{"arch": "transformer_decoder", "dataset": "photos of plants, animals and fungi (iNaturalist)", "train_examples": 38949, "fused_qkv": false, "positions": "rope", "tie_embeddings": false, "residual_init": "none", "beta1": 0.95, "batch_size": 64, "lr_schedule": "step"}
Rows from block 2 of a small autoregressive pixel model, named by matrix and row number. Rows with one number belong to one neuron. Each number is 500 + 50 x the weight over its row's rms, rounded and kept within 0 to 999. All counts start at 0. Numbers have three digits each. After the name is the row's rms in percent of the matrix's.
After each neuron's rows are labels from the 100 images, of 14976, where the neuron reaches its highest value: "top examples" is what is common among them. Only what is clearly more common there than usual is listed. The data: photos of plants, animals and fungi (iNaturalist).
# fc1: MLP up (model.blocks.2.mlp.fc1.weight, 1280x320), inputs 214-319
# fc2: MLP down (model.blocks.2.mlp.fc2.weight, 320x1280, transposed), outputs 214-319

fc1.527 182:423490524333470465486455499506497493466485527701401458471477511502493593662503517434460493450530518573538376489417501565545404531479550487523494520479482524510532473496498537543489509490522517234500472479482398503474453487533492521479510457405553575527496496499493479468501522525557547535557484619531463499519527458562
fc2.527 131:500485479605498512509509494566480499493519593516500504510514501508520496264505550501573408622502347577499484533649496505488485517497519503495495551502525492499484502476440446468395493495497442526496530568536540466549442504558482449498489461525511501501500499501488358501561511519467472490493440493453543506501509525494
top examples: class Insecta; phylum Arthropoda

fc1.586 240:529497597377501661505490497503500494590567500477510541497474497500439502499425542418414562490557495577503505635442499515577503462649500471575497436519430557507497498553555559497466460490317467446502557487499397504502495453428538536500524497429514499518509560532497526495508514502556490470516536513598499520497504541438
fc2.586 142:502504498610500503512500475555488492500496495485515500504487499496513443512499469532497471566503502380465519468549644499496484499482499447496537508511522506499606491486586451500487507500531500530437427453520499588490515514434610446493497543513515499503417483508414510501309403426454487491500547549489494507552504571580
top examples: phylum Arthropoda; class Insecta

fc1.363 300:502499499501499469504464500523555414512543547492540513551496502454506490438488448494501500405499521480498507499482548504544543558495464496505493561498496501450610608501435525494406501517497498495499545534525497449573498530319617530513542377506495513497469585500622510459495533507499470506514509498549576496500506484532
fc2.363 294:513499500593491507533602492501489516495478561416498526490440500472504640454505683486511423571492451487506511509535574585540485435569461628516506524500463496503520468526462487489474453471507494501461490507587502353530597477537496523497514536585519500533506501574463487503526445379392515523493480500483656565455403523493
top examples: class Aves

fc1.19 303:444482580513440516533589573494596452504613492545502499424559530554489519424475552503429500494524448502441597510497573487569485457519437422503498348469477526499438690510497602500494419500410430430513492579524475495540481501459577500489542442474499605642452489509450524470521512514592406479500459425573616559513468507522
fc2.19 193:495496523521497529535494470457499450522484467493499497401515500552512445498497557512499478542617615499502493496487525524520442349502510503498513470515502505500510545481486498479484499501499494443500391515502500520528466583503577366495498564500497560500358470573371557496504510491458510521500505525543507497568498502503
top examples: phylum Arthropoda

fc1.498 202:501499500626486520510520520478499506500503313454508541557500508540450235353503455501496498519500159471489517508519511522483534491527466500498610488498500504446508520504463505481501523491500499505501501539520503584518491497359538493516499484530499501570498502501459507497519419460513494495500504495605605523512492506498
fc2.498 165:495500499446512499500480461505500510501498612499500495448457494510476711562492537505499549482476999449500504469393474486447511535508501500500501487489495501544500502518469504499541556500495496495497512498494497465484482432510494521484500492429511504428524506499492437551508488543501515463497496482524410497535498502521
top examples: order Passeriformes

fc1.273 313:492491500488501549526488522567525544482533489569582523515511535501496496490449530486443510491559507470507489530467486509487547514575508429539566413506421566572521540507545497478496431489475452405559527540460393582408497394469488499498511506348536538549506508512500422513504474498540501506540581454570476533494488465499
fc2.273 246:478495479622512471501492467484488508512449433494492509356500486500623447364500451527502521635516395523498483532680499548648544484512653528509489497526510494507504509479501459444504471488489501477513436405573500503510675598523509424500482540559476521479476508505452544517505560442456533499495504486495602494482509539593
top examples: phylum Arthropoda

fc1.679 020:501500500501500501501500500457500500500500500486500501784500500500501496324500500500500500499500497500500499500500499489474499499500385500500500435502500499502498500500598499500500596498498500500501999500500500407499547499500500397501500502502500500500500499500499265500500500498500500500500501499500500501498500502501
fc2.679 021:500500500500502500500499500500498500500385500500499500499500500500500614501500504500500500500499778499582500499500501499500501498500497499500499564500500500499500499349500501500499500500500500500500500470500501501498508500500501502501499500500500500272500500501498590499500499496518500500499499500515428500499810503501
top examples: class Aves; order Passeriformes

fc1.262 295:402498518449487506504529498475499488501476412515485508497431646583555437540535419501494513355455476496480497499404495501456500505489415500533511415510493517511500439501514494503490493458510486407492594494473508522504511365437487620516489507437558565541485483507499474499510491501502522473494499532635571514585522526514
fc2.262 250:518500477480567480490610507514504545555523557455476458474476499512495500525500573494500594409446586491518456371483550480349501509456486508497484481494500550494485438435590543528495358491471436501500480521469553567451502440445500498500495614521541459522500498513501490466523502467414498487495446508499346468508444570499
top examples: class Aves

fc1.661 330:487503500484494468445484399534516492579501539501473428515469500501447501480500451499497495417492676499503466500457595529480484471504493500502486623502500513462571490506487496495402523496504507527487480516595524501503568595387593487530535508487546491499449603539573550496494548465501508499500481699513506467522429544534
fc2.661 396:501512535496526502502500503453509538540398498438498482263495459475603633544524479499503542541557526503484495502543487525491491414602520500493339502588463486498502496495381497443499550499479549396511409489563522456509546500585548488500466529583502554491509502512382499520500512398492498502501490500448521495471500528520
top examples: class Aves

fc1.637 345:495506500447491553513539459496502394510565291519491491476539511514500548516495505509507498447512416473505431499513535499454505451498400506539541443497485501499432482568512536499517342479496494476478522473518492566386515451487497591498508526484516461630523481498490706517485450486500498459505518692504497498507480549544
fc2.637 353:495530499481476498498515519495500536488455508431499574500498499506500462503496497548439504489489479573507524550560562502493520488558479499489465602512500550509517471503503478453501507459504484510472445451497488540450507502501480444502501609505510493562518493536434585490500442399515522513522496472386438646505507496537
top examples: class Aves; order Passeriformes

fc1.516 189:505498499587500513499505500491501513502506326449499503572499500551479187386504460505484489503499037458498548505507487504489496452503433502496597480500501497471489525501438525492501516492498498513499500546519501515539491493368518485510498494535502496616498503501488497501508493484507501500498515497572589526498496516494
fc2.516 189:487507498467504500500471508499502508499494568516498500476474506508474744556488503503500566472480999466512499502435477503402507570506521502504469496486455519578495506522501503499514532500475472468499535498499501499477467433511480504491504491454523496425540508500469467553521500541507518480497496497538423503560496491524
top examples: order Passeriformes

fc1.550 467:513513479492499497577470454378500501522501476602501462449513502632593522490493501548506493483457483568469493557550405421537550495500504499505499484459424516487458510497526499523500492451400499497502511505500481568487439459458478526487510534500499490507601569531571481496544505492547438508558511496566489560517483468567
fc2.550 671:476489565533491510536490448487490597469507505552528493494498545372519596497502395579517545601604404602437455567534439491495522524452535482463535493483493540513541507500417455499504501521514507565500466476529470524521487531532421397569499453496418496461540467499546502506474491516470493520540535508469484453474548599492
top examples: class Insecta; phylum Arthropoda

fc1.678 111:306499498488462499498549499502491498502496487501465478547499553499499445401514426526500501407497411500488476492401497500415503503504372519515539497478503533498532500500450526502516523500500457475500515437506527513499481499500500500500493494425687490538502574513508509508499509501501494498494462501560648500481493502500
fc2.678 094:519499489497505474448494505542446497500476512456390501526501500460478539501499616661520589480469795472492496328501569522501523508484503515495502594500501498519534497497527454508526388508499459672513538531499500544428713505504418489468498518489572464495465505467569498498510502498486492503500436501500433496492433553488
top examples: phylum Chordata; class Aves

fc1.461 364:494515505490503497506463487515497517504509527531536503530536499518540562501489482583382491448498486412455520479500449438527499531490500500535521483523423527486543535529548502482495481498463497449444353605476489529390488490501549451500537576402504476575471594500573482505485430488515411515500511480548493615513526499562
fc2.461 427:524517500514509507511465464506406563479493467549509500457486444469489665520469436588480419565526445570419500499497500492510537483444541482553489478578476498485563506517421372489497498504445540503500418492497456526462478489519523494515518563526483511496542527516436585501461534500405496519500499490397502501505556615576
top examples: class Aves

fc1.196 027:500500500500500500500500500501500501500500495500500498543500500499501501500498520337500500500500504500502506489499502500450416497548508497500643511501500500502505500500500641500500828500500500429500594500500500624480500499501477524500500503499501500500500494499500472500445556500500482500500444501500500500500501500499
fc2.196 016:501501499555502500499499502667500504758501511500500500497501499440507521500497503499502501501497499501499500476497498502499499530500469503500320499494500499498499501261501498501500498500501500507500502499449500497464501500503500499500500442497500382500499505498498499500503500499500498499501500497499504500509498500500
top examples: order Passeriformes

fc1.577 235:532500499477518498503457496500500491612498416562476496451492500567518483521500296382496502450495555498520451562472486500464492488531450494576509531512479509431414500548491533494456590490498482400500542517473501544556508515489565579531503501480502519506519509529500640503494516500530515500500506557507583497493499568513
fc2.577 255:509497567530495510527496513497500629640495433471474499316503484461568555494514527602492542559506620520500502508509500576500494378568501434459401514536540504565479520441437485471499469532490539566525466458509494503447507504542525439500469566541503559485480500500383579508533499348473444500500495481390478466492501638506
top examples: class Aves

fc1.186 247:495501498602500524513556529497506510500505330477503532534499514572459317360500494501491494540499092472497530516528520500495532491540454482502580504503486502460513532516478533462465491492499495506500488559537504554494477499406523510511504473535496521573499493503472510489499453459518496493502511500567592530538490533516
fc2.186 225:496502504453512452480481465500499519503491640503504469469437500505490659571495510502500516487464999485515503491423475495446485566490503502490453498466494514539502500504446491517536588507490464505498509500480500458479502462569474477494505502474527500378501516494507417542498490527500509468499498463520367506524501473504
top examples: order Passeriformes

fc1.109 234:500500499616496515518529501476505516501505322474501534590498501596453240409502481504493469528505074495487513501514502521489529473530450489496599490504499500478517546507468524468486514498514496511502485551504504539503493500383504491511500482547497502560492492505471506500494477484508502499503512507541594509507495543499
fc2.109 231:492502501472525491481467482486500510503476588519498493470457500506489706568493506504500551483484999468500504511403465502437490555493503506501477494479477524553499502511466502517533568500497486497504507482473500490481481454524480490491504495480529495439520510508500454556512496542501509481498493482526427480546496493519
top examples: order Passeriformes

fc1.168 450:494520500529499507544561534485527467520512568482515501399499495496456624533450474500483522497586585512498461532495537483580610545557504407514427564537447510501547513537546563452459554502446513497498435500500492453429462532472574573512557500497458497530504527547496675503486497499541468501513510623558506459575464516581
fc2.168 535:499503497467424480504530512507532559453475497523496549627571504447476443511558491514527470463524390447508448474493467530432563499478502569496536514454499502480415504468577443497561369542521411538521590509476484571468505460546388538500518469469516484492511499454478503547506465570503504530500491461523459525522552463474
top examples: order Passeriformes

fc1.705 223:501499498595501502503543501493511453501503401472521534564500500541452362386500452503501506486503133437500489512517532523489525510512463502508570524496484500449547525508483536459502505491495502482513504568501524567486496508347539534505513475500488513564506519491495571493504475496527500495499499509587614512518492515508
fc2.705 217:496500509492544505492481436500498522499498645495517467412448500498513720532502547501501528500399999481494515490413499485478501537500485505500501486473494500533497489500459509500504526507502500546496506507507503411497554479501498533498499515492500498443501530496504438504492495502467503471499492482506447502519493501534
top examples: class Aves; order Passeriformes

fc1.610 317:457541479373501512499430490500500391510568506526498476503557485393513641525493501580447472458502497450509404508567545492576579492501499502508513566524400438512512540537455480441494336500467496500466460579588497561287500497523505430495543496358519494561480683555564518513484487458501427476498502633517508499500512510543
fc2.610 366:500503488489505512498483511375449652493467442588392441467499476505392520564499465554504485496500436588478468652590509505374501491501567500548493495606542580504508496501449463498545507500495498366507482479500482618489478493574519452507532509636523511488567410552377541503555506416506498536492483500418457570478544536532
top examples: class Aves; order Passeriformes

fc1.671 255:491451486442501493496576502440546337462495547501492406492411498459423490525519499498445509434502458491498484572408453479485473502480417503539519579520500546424419496496502575419487479459450410342537402540518528487487435492500501583524508386454517500537525534527503499487538518528574500528483462504579548502515502494503
fc2.671 156:503479426515522358496463500500447377510488525514499501570480500547494502482500507478556556495498445454524496488502406512477489475503516520601477631463363525467532479456512636548501650481536482416495584560491501482503518534472483573509542411349456479498553493494507455512523473514611499487494499515511527487461526433523
top examples: class Aves